{
  "dataset": "synthesized solo parts of chorales (CocoChorales)",
  "time_shift_ms": 50,
  "n_mels": 64,
  "spec_augment": true,
  "arch": "convformer",
  "parallel_block": false,
  "expert_mlp_ratio": 0.25,
  "beta2": 0.999,
  "beta1": 0.9,
  "shampoo_beta": 0.999,
  "grad_clip": 1.0,
  "batch_size": 256,
  "weight_decay": 0.0,
  "adamw_weight_decay_other_params": 0.05
}
Rows from block 10, named by matrix and row number. Each number is 200 + 40 x the weight over its row's rms, rounded and kept within 0 to 999. All counts start at 0. After the name is the row's rms in percent of the matrix's.
# pw1: token mixer expand (model.blocks.10.mixer.pw1.weight, 384x192), inputs 96-191
pw1.302,109,254,123,149,155,232,199,107,177,129,244,143,261,160,237,218,200,235,224,222,262,166,211,197,230,270,249,180,183,181,234,267,203,170,226,212,167,182,188,220,175,178,195,180,150,224,191,162,131,194,215,239,209,258,247,233,253,156,212,132,197,191,169,207,183,214,208,259,223,192,197,120,178,263,183,242,192,187,178,192,185,121,206,228,193,166,218,191,195,282,201,198,158,214,190,274,126
pw1.303,102,215,208,234,176,199,273,178,313,137,245,182,188,153,268,215,147,270,262,222,244,210,261,217,215,202,214,170,207,255,274,245,201,178,183,197,223,199,123,219,200,197,203,182,244,225,177,217,240,132,157,167,256,245,180,172,244,175,215,170,221,153,257,226,179,223,146,203,242,207,208,305,147,230,280,191,221,191,205,252,224,220,234,223,271,183,164,203,216,260,215,205,197,174,180,214,213
pw1.304,100,154,241,255,183,111,208,236,241,169,225,174,273,206,237,176,169,233,244,169,210,264,202,147,220,190,225,197,190,231,239,269,165,183,184,216,167,185,163,203,242,211,147,193,151,239,286,226,231,175,163,225,276,229,144,245,236,197,209,272,201,175,217,207,214,178,241,141,212,222,185,153,306,237,191,200,218,211,220,147,200,191,182,219,151,225,179,237,175,226,194,306,296,211,173,177,197
pw1.305,091,233,202,202,222,170,220,254,146,201,209,190,164,207,218,200,169,140,143,144,183,192,109,169,201,178,213,196,232,105,181,196,194,149,156,188,168,255,160,156,212,273,142,164,222,209,79,175,184,175,169,187,226,250,188,174,254,190,233,197,142,240,205,207,168,172,245,237,192,175,251,294,208,179,226,179,201,183,197,305,191,206,194,169,154,159,232,133,237,257,235,198,219,163,142,227,141
pw1.306,100,211,154,244,195,196,230,272,280,274,183,211,200,213,184,133,267,225,218,170,269,206,276,222,197,243,212,162,175,197,256,325,197,178,192,195,226,211,200,178,195,222,168,195,196,263,213,193,239,159,137,237,254,222,168,224,198,202,237,167,195,102,191,168,168,178,206,166,291,261,208,177,226,177,221,190,158,189,154,132,176,215,142,124,188,273,194,153,216,218,185,183,150,177,200,188,166
pw1.307,105,197,185,241,228,263,146,219,167,197,187,110,118,228,173,188,133,193,195,164,173,195,210,163,202,186,184,220,142,201,162,161,213,228,258,232,143,234,170,260,202,218,198,145,202,214,177,231,176,259,193,212,196,204,263,217,311,229,111,207,107,213,155,207,190,231,204,152,273,243,202,243,187,126,238,179,193,225,198,205,216,170,232,154,255,258,159,196,201,282,259,106,211,195,179,164,214
pw1.308,098,209,139,227,172,251,191,238,170,208,182,138,113,259,187,195,180,239,170,183,216,139,207,214,190,169,197,198,206,225,198,235,247,270,181,216,154,183,182,229,238,184,189,152,217,210,138,206,207,278,199,256,239,198,256,208,271,168,212,201,171,106,169,241,159,140,307,145,224,163,251,263,174,179,185,208,144,243,86,275,229,214,226,156,164,262,258,237,229,271,190,252,209,194,223,200,129
pw1.309,093,179,237,243,77,165,281,233,182,247,240,133,161,182,188,156,221,253,174,224,199,120,143,200,206,188,267,207,247,180,236,240,202,186,298,223,213,253,165,183,226,179,154,254,205,210,192,145,231,208,226,262,250,174,145,227,124,250,197,200,174,236,219,137,179,231,226,172,180,209,230,237,222,152,201,237,140,148,179,230,232,142,181,179,225,132,201,211,215,160,236,177,235,167,143,205,216
pw1.310,096,195,148,171,202,164,133,216,167,203,265,129,187,154,174,202,264,226,228,176,226,178,235,214,244,166,169,151,193,195,239,159,194,197,268,216,147,211,221,209,242,97,178,206,209,181,135,162,223,250,218,290,197,200,159,156,137,212,286,225,257,185,273,101,191,210,164,122,173,160,275,135,177,226,161,231,155,171,147,201,210,229,170,244,167,265,221,141,180,178,192,121,265,174,180,213,161
pw1.311,099,174,262,158,198,161,210,205,143,145,212,195,256,184,154,185,214,176,164,164,227,176,173,119,199,158,110,176,229,196,248,129,217,223,143,176,263,242,263,193,191,136,198,128,176,218,138,241,129,199,175,227,164,173,260,223,167,172,182,187,91,110,226,230,278,259,200,223,181,146,251,224,172,283,149,258,176,220,229,144,260,215,222,170,207,198,149,153,132,244,200,230,170,214,192,241,179
pw1.312,104,189,194,235,209,210,282,192,178,179,238,195,219,146,233,179,185,118,184,316,223,255,231,219,204,135,177,208,217,121,168,156,106,153,214,201,161,286,144,217,169,198,186,194,207,202,247,202,236,213,232,179,202,177,288,214,274,244,249,185,224,163,279,172,176,208,229,168,243,236,145,267,179,171,170,187,218,247,133,161,253,231,196,260,257,211,221,258,209,136,171,196,179,192,227,180,263
pw1.313,089,169,188,184,170,187,214,183,241,290,251,207,195,174,219,260,294,205,246,177,283,213,256,206,213,190,210,201,234,260,176,258,209,246,204,121,229,229,222,152,222,186,196,208,128,154,216,184,198,215,205,211,262,220,198,154,207,151,239,177,169,131,183,231,260,172,165,224,154,223,214,213,202,234,183,152,242,222,193,241,171,209,219,269,229,221,196,149,165,228,216,199,177,160,175,161,223
pw1.314,089,259,180,204,213,245,153,219,228,179,198,196,220,179,170,156,129,191,193,181,245,242,140,191,124,156,133,232,193,149,170,167,250,189,173,230,186,294,194,252,166,178,233,189,192,174,213,256,117,230,162,190,176,187,230,172,169,137,265,216,129,179,294,190,216,129,198,231,194,213,149,264,259,190,242,188,239,203,201,186,135,212,166,215,241,223,123,152,241,224,200,218,170,224,206,214,189
pw1.315,107,268,233,247,201,188,194,244,205,171,139,219,198,203,261,166,254,176,158,205,181,171,201,231,264,244,212,262,182,173,158,138,255,198,240,185,202,170,203,249,224,118,105,197,234,198,234,114,174,216,246,273,224,172,143,268,184,223,236,120,244,150,249,221,196,186,244,228,218,186,229,221,125,263,171,263,269,204,192,209,226,182,138,164,204,212,233,229,152,77,253,181,228,188,250,270,195
pw1.316,101,215,162,200,160,178,146,193,203,229,262,214,181,236,227,213,228,229,183,169,192,163,226,210,172,262,213,167,211,150,166,129,180,246,206,272,179,150,221,198,249,147,137,262,223,174,178,199,251,224,177,264,284,182,183,206,172,165,205,235,243,187,207,199,178,178,158,157,186,253,191,166,224,153,215,207,172,199,222,240,186,143,137,206,156,174,202,204,262,132,131,151,203,213,194,142,142
pw1.317,091,161,197,208,180,252,227,146,245,181,197,282,216,202,225,183,163,209,199,226,177,189,215,175,188,200,193,224,185,158,162,191,184,181,204,169,131,234,221,230,209,173,252,135,206,225,182,233,183,239,213,224,164,128,201,199,262,228,179,175,153,256,218,223,208,161,183,229,174,125,216,180,251,190,220,187,135,161,175,244,163,255,157,270,219,152,139,225,199,107,268,226,297,178,152,126,165
pw1.318,104,162,189,293,176,195,260,216,178,158,256,176,161,190,213,164,264,185,209,169,145,246,220,160,168,162,171,175,260,121,158,191,238,217,133,160,110,240,150,172,284,193,234,210,211,172,147,124,258,206,187,180,159,200,148,267,216,260,236,171,196,121,240,149,226,213,151,155,211,220,229,160,244,190,144,190,189,159,214,189,178,148,133,192,241,211,198,167,191,166,222,249,186,176,235,209,198
pw1.319,094,247,160,215,222,153,221,222,228,149,232,210,270,143,190,128,115,132,174,169,262,176,117,172,169,197,243,220,199,185,225,229,227,233,182,151,190,294,132,176,182,208,156,212,131,197,141,291,185,151,222,218,213,231,226,201,264,219,240,212,242,198,141,245,229,217,139,231,165,207,156,128,206,242,174,177,182,185,210,222,207,224,187,232,160,229,175,210,279,239,175,196,193,186,132,183,243
pw1.320,112,225,192,160,243,222,253,208,207,156,275,189,205,188,129,241,186,237,248,203,182,282,173,146,211,208,159,181,237,153,175,182,222,188,178,225,251,217,185,245,188,254,197,169,129,167,171,199,140,235,236,181,230,230,185,203,231,206,247,252,257,247,148,201,187,229,153,220,168,144,231,178,204,263,146,236,247,162,118,168,228,216,149,214,113,250,198,178,148,168,232,224,201,164,142,217,190
pw1.321,110,214,196,227,215,212,226,242,231,191,192,163,238,117,246,269,220,243,222,152,185,119,137,251,160,228,125,191,180,160,174,196,154,218,145,256,165,197,228,193,172,176,242,145,293,214,223,227,141,223,247,164,249,227,264,142,146,178,257,225,242,217,155,211,213,183,220,207,275,156,143,214,226,139,204,235,229,229,267,232,216,249,186,195,246,176,195,233,189,129,182,193,211,155,186,136,155
pw1.322,097,225,180,225,177,258,283,200,243,286,172,196,268,214,244,253,185,149,265,211,241,198,169,259,140,255,218,166,225,220,243,230,244,183,196,192,171,208,90,173,187,275,189,154,243,143,129,195,252,195,118,240,220,194,228,159,220,209,221,183,189,150,169,284,265,74,206,234,277,173,170,176,254,304,145,201,177,205,171,208,216,166,243,213,204,233,176,258,190,199,246,205,175,205,276,196,222
pw1.323,089,180,113,182,220,153,218,206,212,159,167,156,189,174,199,166,251,160,181,212,144,193,228,197,197,238,228,237,179,234,226,252,157,206,220,123,177,287,145,188,145,189,119,141,192,169,131,273,181,252,221,172,208,214,193,187,206,217,246,203,190,170,222,263,120,172,203,160,190,186,255,156,226,173,121,261,182,206,195,181,176,238,146,238,177,191,232,204,183,208,208,253,202,232,151,163,167
pw1.324,104,159,152,248,232,239,152,167,234,234,250,111,205,212,251,137,236,210,216,164,172,215,214,305,182,140,180,206,184,190,233,221,254,116,231,208,263,244,223,207,263,178,114,168,211,137,284,179,199,126,163,182,179,179,227,175,174,254,268,126,149,159,221,202,216,219,74,141,197,220,143,136,276,180,183,215,243,174,209,212,217,231,141,260,205,205,237,159,238,226,242,188,192,241,181,166,234
pw1.325,097,200,211,234,187,188,193,132,169,179,221,269,116,208,225,143,160,200,227,155,256,213,133,171,240,207,282,202,247,108,235,67,223,187,177,250,154,217,193,179,281,251,174,97,201,231,123,240,173,187,197,210,227,251,187,198,199,154,221,178,212,171,237,236,219,161,287,195,255,199,183,206,182,225,179,242,192,157,210,214,240,238,177,239,113,229,241,180,179,211,149,162,263,161,224,216,180
pw1.326,125,280,239,194,281,240,278,211,183,169,183,191,222,193,198,259,175,270,285,268,187,193,167,220,248,153,168,204,205,216,185,232,222,225,144,165,201,182,207,216,205,143,184,142,231,205,226,185,252,255,129,198,113,229,135,209,155,212,190,218,190,259,293,189,227,252,122,115,264,224,231,259,191,171,163,164,161,226,118,184,263,155,218,178,239,191,194,254,267,147,188,199,144,227,136,261,215
pw1.327,087,171,221,246,278,232,198,160,186,216,256,234,215,212,227,209,165,217,204,142,226,221,202,163,184,121,193,170,266,187,226,126,249,251,190,135,163,185,263,154,227,254,224,201,205,257,241,276,177,169,175,167,146,183,193,207,168,146,135,175,197,238,245,188,188,205,202,185,131,186,176,231,133,248,182,245,158,227,161,164,176,176,189,256,210,190,219,194,179,193,129,225,260,211,163,258,174
pw1.328,101,227,146,218,180,230,179,185,218,167,148,225,174,131,95,191,214,204,219,306,158,230,198,147,174,231,212,140,221,219,229,158,204,247,230,178,203,224,148,225,153,239,173,189,155,192,210,237,111,229,256,189,169,254,177,234,187,210,165,239,145,235,139,176,215,180,136,294,243,177,174,173,174,177,184,208,206,279,179,212,228,155,155,186,205,215,243,219,144,214,163,197,161,242,233,163,192
pw1.329,102,181,219,212,207,138,148,215,200,207,293,204,223,204,209,206,222,145,187,241,256,212,153,209,102,130,264,286,211,214,268,103,207,149,177,222,94,246,177,230,264,238,190,213,195,244,159,187,244,229,247,226,223,118,180,247,169,268,214,191,176,213,175,209,211,198,211,135,145,192,147,206,196,252,170,231,203,220,205,188,227,149,128,230,274,247,171,226,202,180,242,173,208,220,150,178,305
pw1.330,109,178,177,114,221,187,217,209,214,184,148,132,213,225,230,129,254,163,163,233,211,201,259,250,259,225,187,272,197,204,211,127,178,183,212,260,245,169,225,244,235,240,227,214,192,194,197,181,197,191,271,197,256,255,228,249,269,209,93,169,247,202,137,118,221,199,230,171,151,211,166,154,187,236,226,189,135,126,182,183,297,252,194,196,170,202,209,143,237,212,229,240,189,244,206,171,194
pw1.331,104,143,273,189,228,297,217,189,176,223,230,259,241,198,212,247,200,235,251,198,257,207,180,195,201,256,196,176,225,210,199,216,281,210,229,215,195,206,210,247,209,192,137,161,226,341,162,270,151,267,186,249,190,232,291,225,295,277,145,157,200,223,220,223,179,184,245,221,183,115,189,177,195,172,176,233,227,144,200,243,174,224,222,188,211,238,179,276,271,194,167,175,202,166,296,193,187
pw1.332,103,230,175,228,197,153,222,233,232,178,253,240,172,158,263,171,224,222,273,141,242,157,143,247,144,195,228,157,227,156,223,159,212,123,188,178,180,205,254,197,223,255,215,125,213,215,207,236,215,224,247,238,126,272,215,104,228,154,146,233,177,231,154,186,270,212,207,155,189,154,212,167,200,203,200,208,194,178,248,56,236,193,209,207,292,196,249,195,181,170,187,251,257,193,191,169,200
pw1.333,102,186,185,155,227,223,164,261,194,250,245,239,188,265,222,164,210,190,179,220,205,132,167,202,172,152,202,146,132,183,236,196,142,257,276,214,259,231,164,250,227,210,125,213,254,315,181,336,214,158,216,212,256,209,235,173,203,247,222,231,167,279,216,218,197,245,232,200,170,217,213,170,224,277,175,163,226,229,206,181,265,183,193,222,210,194,198,158,236,161,162,172,169,188,239,248,196
pw1.334,083,231,190,159,212,225,163,214,161,216,186,191,184,152,166,192,254,269,190,164,223,209,265,277,236,148,175,196,211,266,202,246,192,235,173,248,189,241,228,236,197,193,161,137,225,210,128,163,223,148,192,157,228,247,201,213,242,210,237,169,233,193,204,170,229,181,227,205,291,192,150,189,251,111,194,210,220,249,139,165,153,182,179,208,156,231,259,180,182,160,218,254,118,233,167,144,125
pw1.335,102,223,255,223,237,225,221,195,231,242,247,181,278,125,259,192,225,235,170,134,312,192,291,192,205,196,223,192,201,175,208,178,170,155,246,216,193,249,256,234,218,215,138,157,156,170,264,249,139,163,239,220,237,200,192,192,175,221,192,196,184,226,211,245,259,181,218,224,193,284,157,171,163,191,223,215,195,178,254,144,141,193,54,275,248,248,225,296,165,173,148,220,161,189,255,215,239
pw1.336,102,267,141,261,133,217,236,164,223,177,177,227,131,212,217,219,211,206,219,210,219,150,176,179,241,242,178,176,236,172,210,186,217,216,214,199,253,231,245,178,218,185,207,193,234,266,188,199,196,219,176,164,217,212,255,174,189,242,214,177,263,193,182,220,246,197,194,193,205,186,181,196,120,204,258,214,103,146,196,242,144,197,191,165,218,225,275,197,166,232,259,201,226,197,241,141,265
pw1.337,097,186,153,154,218,213,231,264,205,160,166,206,135,112,239,127,200,200,162,135,221,252,165,107,182,252,202,170,200,246,189,182,191,197,205,158,208,179,178,130,169,190,152,145,231,193,230,208,216,201,261,204,202,172,238,187,201,169,172,149,238,215,252,256,127,197,232,199,238,236,245,183,222,149,164,207,182,179,244,186,229,197,202,212,193,194,129,196,181,167,223,221,331,212,219,133,118
pw1.338,090,227,185,138,260,137,179,193,207,115,229,251,218,183,206,145,280,192,201,224,134,123,195,189,182,272,253,290,204,225,207,193,174,219,164,180,259,178,106,193,193,151,170,149,158,195,158,183,158,256,195,214,187,203,229,179,193,257,273,117,193,238,212,240,316,138,244,159,173,170,303,194,172,152,203,224,190,198,174,169,163,134,121,146,225,203,222,202,161,154,273,197,228,256,164,138,214
pw1.339,109,262,146,215,248,216,169,328,160,182,157,227,153,186,146,118,243,205,215,165,207,141,171,206,202,212,140,146,145,193,172,219,209,180,170,193,136,239,130,170,227,149,149,204,173,247,187,203,201,207,194,233,220,233,171,215,194,204,159,157,174,104,223,194,217,187,214,200,157,149,253,281,108,238,208,218,213,206,212,177,235,184,196,193,173,235,280,223,128,214,194,198,112,154,187,195,187
pw1.340,103,189,228,211,177,226,167,205,223,177,259,175,129,277,257,196,155,204,187,160,202,242,214,277,226,232,148,258,187,132,136,168,231,219,168,230,238,171,188,196,225,100,188,162,148,165,192,250,238,256,242,166,237,145,264,191,196,198,170,178,227,199,198,152,156,226,145,121,181,195,251,170,177,295,225,201,155,199,205,193,220,115,191,229,192,166,202,158,209,134,248,201,195,174,140,238,203
pw1.341,096,243,254,236,157,125,202,215,235,170,242,168,251,210,174,209,223,200,244,288,281,191,217,148,137,206,218,191,143,218,238,231,231,233,200,194,152,211,106,207,157,196,140,207,133,222,252,269,214,221,212,303,210,193,275,242,167,246,298,246,213,189,117,214,229,215,252,182,154,138,200,166,248,143,256,143,202,129,199,172,209,235,227,203,254,169,224,251,250,180,149,156,161,209,229,162,220
pw1.342,099,282,203,269,215,216,196,182,208,251,228,211,189,227,205,237,231,187,212,291,240,181,186,218,114,229,176,178,198,235,244,85,122,238,174,169,225,168,225,134,129,254,165,127,231,254,168,182,164,344,166,244,192,200,197,187,237,234,270,139,199,166,156,183,223,191,137,142,184,212,179,194,238,162,231,223,116,206,206,150,176,218,164,275,218,217,213,176,271,154,164,154,206,292,148,201,241
pw1.343,089,277,239,218,206,320,216,154,171,181,186,234,182,185,229,175,209,205,177,239,211,213,273,180,176,156,191,145,250,216,243,186,223,226,196,214,138,191,176,222,207,297,128,181,197,251,264,165,215,173,137,275,216,217,223,160,252,73,188,145,159,211,174,217,164,214,196,159,244,138,125,207,198,242,191,214,236,171,179,275,157,241,217,158,237,262,245,184,176,244,192,166,185,212,190,200,248
pw1.344,101,136,205,142,205,262,204,151,195,176,183,176,220,172,161,190,197,176,185,206,146,231,232,206,191,237,197,192,216,184,208,236,205,252,247,176,228,183,208,224,163,239,241,176,207,86,152,249,168,216,156,237,191,252,210,121,222,249,201,224,213,222,187,181,245,198,185,189,199,250,184,269,208,201,206,152,121,197,183,108,238,148,232,226,106,212,168,201,204,252,201,255,201,182,224,134,155
pw1.345,098,215,230,191,180,165,252,188,164,177,163,136,261,196,179,222,198,166,232,195,209,156,216,233,250,258,166,213,168,189,217,181,169,190,155,180,220,185,242,210,208,158,201,201,222,273,223,272,262,278,295,215,233,162,268,228,190,207,231,196,194,213,171,202,156,158,181,183,255,235,196,218,206,201,187,154,158,174,83,203,207,190,189,245,214,224,237,182,227,196,249,148,259,137,194,112,174
pw1.346,092,203,232,202,151,142,256,242,202,162,176,176,182,208,235,202,123,199,224,139,226,170,240,187,210,136,166,194,172,211,191,216,180,208,205,165,209,201,185,149,248,194,157,154,253,236,226,129,271,200,196,225,240,196,279,156,207,279,208,192,165,212,99,154,207,164,199,207,161,161,130,164,162,204,204,252,171,168,213,286,240,167,194,181,117,238,237,155,136,207,191,257,208,187,228,216,218
pw1.347,106,282,255,199,238,189,255,239,174,166,138,178,144,205,231,197,168,220,234,144,163,217,143,162,181,221,215,157,205,199,156,199,123,265,180,205,222,206,136,147,205,210,160,152,141,200,225,170,215,220,118,194,133,201,219,108,203,187,157,211,229,172,233,195,234,204,215,211,235,156,179,210,197,196,302,200,232,211,220,173,217,158,143,255,198,269,210,152,223,163,192,259,233,181,200,225,248
pw1.348,097,235,257,192,238,192,92,236,186,239,151,200,161,189,194,177,253,146,189,243,202,172,111,76,143,230,199,189,197,189,123,155,214,159,219,185,201,209,188,174,155,246,178,191,156,149,212,162,162,195,187,230,184,164,165,185,279,190,219,214,177,209,141,218,280,176,203,200,165,199,176,209,123,270,123,226,202,206,158,180,271,193,164,167,295,147,205,161,153,196,209,224,220,132,203,186,135
pw1.349,094,138,231,219,127,253,184,198,215,161,258,236,157,190,234,117,232,195,234,157,235,117,175,170,129,216,183,176,268,219,244,179,196,131,224,217,226,254,179,189,265,183,167,289,187,191,153,220,144,151,243,277,124,191,159,220,137,155,282,166,192,174,148,224,187,187,199,233,181,187,232,168,162,254,163,148,261,212,198,208,208,209,200,208,194,217,272,138,161,225,174,197,177,187,206,180,178
pw1.350,099,271,202,240,176,199,173,141,202,224,178,138,193,205,259,176,166,177,199,200,241,312,176,204,229,188,237,158,220,149,152,160,151,176,199,202,199,191,265,149,222,216,206,157,220,189,219,173,208,194,262,187,257,320,206,202,144,231,222,231,217,234,243,152,194,193,219,126,243,167,197,226,263,249,180,227,165,273,236,201,198,151,221,169,253,179,251,245,187,164,227,208,241,170,233,222,207
pw1.351,114,252,208,232,201,163,233,201,216,189,167,159,180,232,190,245,160,223,188,245,190,181,195,162,223,242,174,215,236,248,173,226,219,209,177,222,207,187,220,197,197,165,141,166,209,245,229,221,136,172,224,124,191,266,159,263,214,204,206,180,220,232,218,248,166,144,87,231,180,235,189,204,135,215,223,289,264,232,150,257,219,172,222,213,176,207,200,177,166,260,247,195,157,135,179,191,139
pw1.352,101,137,85,207,123,225,162,164,267,221,306,227,189,238,181,222,240,273,247,160,168,192,157,114,217,199,229,186,153,224,231,190,199,178,177,257,215,219,188,214,210,149,131,133,213,216,151,202,165,237,195,233,255,169,211,230,199,209,223,155,147,215,233,143,180,251,159,190,147,150,284,181,197,142,221,166,203,175,247,201,179,272,189,179,223,213,273,237,168,173,176,150,188,213,208,76,234
pw1.353,098,182,140,182,187,145,134,188,213,239,231,192,187,236,151,127,172,228,266,179,196,216,206,209,210,146,221,149,210,177,210,173,166,211,156,255,284,149,247,197,216,227,156,231,203,218,192,172,180,185,219,213,228,238,227,150,193,185,165,180,146,132,199,143,194,141,146,129,216,187,221,270,177,233,186,249,180,255,221,240,166,187,150,200,136,184,234,280,197,183,274,98,219,248,165,202,218
pw1.354,094,177,238,227,151,194,248,151,221,162,249,146,197,214,246,189,207,207,117,127,229,221,198,140,182,158,169,188,137,192,234,176,184,282,289,140,213,224,237,183,133,127,163,202,206,163,228,227,178,150,171,189,228,205,199,146,186,230,187,151,232,174,203,213,261,148,189,180,196,165,154,221,230,186,159,212,157,186,260,216,210,257,246,190,152,183,165,128,225,169,200,175,257,190,183,191,227
pw1.355,109,157,219,199,250,281,213,220,247,176,256,253,224,199,226,175,165,213,223,249,208,212,181,207,128,230,238,209,136,241,171,196,155,272,178,222,219,233,248,211,256,178,205,249,221,260,180,216,192,216,213,220,212,222,169,228,268,187,210,215,195,197,195,236,217,224,294,75,227,187,134,145,208,165,256,218,228,229,243,165,207,230,124,191,220,257,292,156,235,209,198,174,191,207,61,191,224
pw1.356,097,212,222,168,150,194,232,226,165,179,145,279,131,186,212,206,122,190,208,144,171,213,197,207,217,239,254,205,248,190,188,242,242,243,167,124,189,227,204,143,154,134,179,207,169,191,205,157,204,200,187,241,154,211,181,223,207,221,239,193,228,96,160,179,284,147,182,230,202,183,196,193,246,193,167,216,213,172,149,201,276,113,247,191,197,210,246,198,202,235,219,205,209,211,173,199,230
pw1.357,106,175,133,177,190,153,187,208,184,177,194,285,182,287,150,131,291,231,252,198,128,137,200,132,165,238,233,177,222,161,196,179,203,176,185,179,243,131,146,193,257,179,206,183,169,261,163,203,233,181,236,235,181,196,195,188,195,193,139,190,239,208,280,134,147,194,202,137,165,231,257,207,168,208,227,140,137,213,188,211,216,182,156,227,281,231,145,181,167,238,202,190,205,219,154,170,173
pw1.358,087,176,186,251,197,227,144,178,196,121,273,258,274,161,147,255,251,207,211,224,256,138,148,206,171,251,194,236,265,148,165,181,194,246,252,207,181,178,141,180,154,243,232,254,220,150,180,193,238,223,248,180,149,161,218,143,232,261,145,183,277,212,201,215,231,283,284,228,194,220,137,222,160,187,298,155,187,173,232,245,192,177,140,204,261,199,179,174,209,226,161,213,171,194,140,175,159
pw1.359,088,169,169,185,153,279,144,266,189,179,205,239,315,147,160,188,257,250,247,252,176,148,181,256,234,222,173,283,263,206,218,157,169,205,201,205,229,206,179,203,153,225,196,215,174,111,175,247,183,138,267,161,214,193,155,255,217,132,195,209,161,200,213,207,184,109,206,232,224,244,151,206,92,184,211,192,221,175,158,217,255,158,224,276,164,238,174,159,186,137,291,176,171,197,168,232,213
pw1.360,102,235,283,167,222,237,130,186,169,145,191,168,197,166,254,206,240,144,241,245,156,162,181,194,150,202,189,236,146,212,231,158,206,249,214,191,199,243,270,164,234,258,169,183,234,225,234,203,218,167,236,147,231,243,222,274,229,211,280,143,185,198,156,225,248,201,149,154,204,179,197,177,177,227,174,163,158,255,245,178,165,213,106,225,192,214,243,165,222,182,219,163,171,247,155,156,213
pw1.361,092,197,173,198,113,117,174,164,199,144,200,249,207,230,196,189,185,212,187,145,214,188,200,219,207,223,250,214,197,252,205,199,236,158,241,220,219,196,229,164,154,218,131,213,275,174,219,190,276,157,186,226,227,217,133,167,193,215,188,176,266,201,182,226,230,230,160,143,161,259,181,160,185,200,181,144,166,114,224,197,245,201,196,232,183,209,174,136,184,233,311,212,201,159,208,226,155
pw1.362,104,222,212,167,189,164,163,191,191,184,192,189,244,167,146,188,181,213,264,192,143,111,175,154,224,245,251,200,215,122,203,266,163,217,149,195,215,150,201,199,153,218,230,227,148,207,194,252,153,194,219,207,222,240,134,225,209,178,186,164,177,310,148,165,190,191,214,156,226,107,227,129,133,213,281,233,200,188,179,218,204,165,240,192,205,215,186,232,151,131,204,125,205,263,192,175,236
pw1.363,101,249,211,169,174,228,197,248,206,167,215,142,133,192,182,206,197,232,227,193,271,145,271,271,303,221,203,198,199,207,189,204,208,249,130,202,277,123,220,126,197,138,205,223,156,119,212,260,144,203,231,216,217,247,214,203,219,152,256,158,168,228,274,206,246,255,195,227,208,226,184,208,264,227,207,170,189,186,163,211,241,205,131,197,146,193,173,287,211,245,253,170,230,163,200,177,224
pw1.364,106,216,230,254,218,178,168,215,207,182,209,197,204,184,203,238,178,153,255,184,141,171,225,188,241,211,222,224,164,215,199,263,264,162,213,179,132,136,201,189,164,109,229,187,199,231,164,190,146,169,186,195,179,226,215,232,153,269,278,197,285,228,204,218,174,259,151,193,169,214,114,241,226,247,211,201,218,240,190,168,239,236,126,213,259,185,187,156,196,181,234,278,155,157,192,268,187
pw1.365,106,213,151,263,152,238,227,209,237,183,199,156,186,179,194,167,221,186,206,213,202,140,159,262,153,108,165,202,254,280,205,207,215,231,180,224,218,209,132,207,206,171,233,212,150,167,212,169,130,188,215,189,154,227,212,232,252,200,203,183,187,179,178,151,179,182,153,224,149,154,143,177,177,189,234,189,199,179,183,182,299,206,154,208,222,160,197,168,232,215,195,89,195,273,127,268,216
pw1.366,093,257,232,203,246,169,221,232,249,214,197,171,207,165,221,226,164,114,217,180,209,259,223,168,209,197,194,180,253,176,176,164,179,178,219,209,210,242,205,176,228,199,249,175,150,280,180,241,198,199,262,281,226,178,288,233,211,204,243,208,216,264,175,249,177,149,201,181,273,130,180,205,183,211,127,198,215,234,252,169,162,223,173,268,269,204,270,235,242,199,227,209,163,201,195,227,244
pw1.367,095,156,211,170,177,186,228,153,198,239,214,227,183,162,210,187,257,167,228,208,232,201,172,237,221,154,152,204,218,197,90,165,132,271,202,191,210,183,184,170,211,176,148,177,138,285,180,165,184,258,181,248,261,211,250,167,264,152,196,222,233,153,145,190,257,243,202,253,136,171,226,183,168,150,216,227,264,179,211,241,222,76,218,223,230,245,175,236,176,240,234,159,227,197,162,175,175
pw1.368,093,269,196,229,165,268,190,283,260,270,216,209,211,128,207,216,214,214,189,200,193,194,209,140,161,192,217,153,161,214,256,238,150,204,207,188,179,216,188,284,179,227,162,167,246,190,249,186,198,219,181,199,279,184,182,210,235,168,226,206,148,200,167,346,303,253,237,259,243,157,142,205,289,195,218,252,294,247,212,218,209,235,235,248,210,202,226,178,191,149,264,183,151,202,178,192,164
pw1.369,093,227,191,132,260,153,184,179,178,112,209,162,260,191,209,201,129,234,232,165,184,214,179,168,267,235,203,206,154,226,201,188,178,207,172,180,185,217,160,193,183,187,220,214,218,246,239,155,167,135,192,178,229,261,203,298,124,181,244,220,186,150,211,209,227,266,225,236,191,179,185,172,120,204,199,248,172,288,182,231,214,163,244,224,208,183,236,227,206,196,187,186,274,261,208,195,228
pw1.370,093,197,237,189,156,167,182,185,188,156,226,262,114,235,217,231,170,223,229,175,193,239,222,216,148,184,270,211,279,178,184,189,217,175,236,163,157,224,181,219,217,207,158,142,222,260,244,265,224,234,181,217,185,199,217,207,184,224,261,182,224,139,167,250,144,186,110,187,160,131,106,230,185,182,198,264,176,208,142,299,219,236,208,188,258,189,183,170,178,194,229,192,158,155,135,164,174
pw1.371,096,160,291,150,222,244,166,153,177,175,219,188,145,215,184,213,160,222,183,235,251,147,204,219,116,175,170,219,195,193,206,169,205,158,187,189,173,175,213,153,232,205,149,133,151,179,108,149,304,284,204,179,212,215,202,237,230,283,173,180,279,153,160,167,259,172,189,180,228,186,192,104,243,225,207,147,178,176,181,134,190,169,140,257,187,201,210,215,216,205,187,204,206,176,161,175,157
pw1.372,088,215,205,174,199,224,252,201,130,191,195,122,248,160,167,145,191,216,178,174,225,326,200,226,203,198,182,133,163,174,177,290,152,161,188,179,295,149,187,236,191,158,177,218,285,156,214,135,160,277,207,217,223,230,242,163,239,259,249,232,193,165,137,175,223,205,216,147,284,173,153,205,169,205,137,210,166,216,173,269,260,231,149,263,161,216,192,213,288,203,178,187,245,139,146,133,181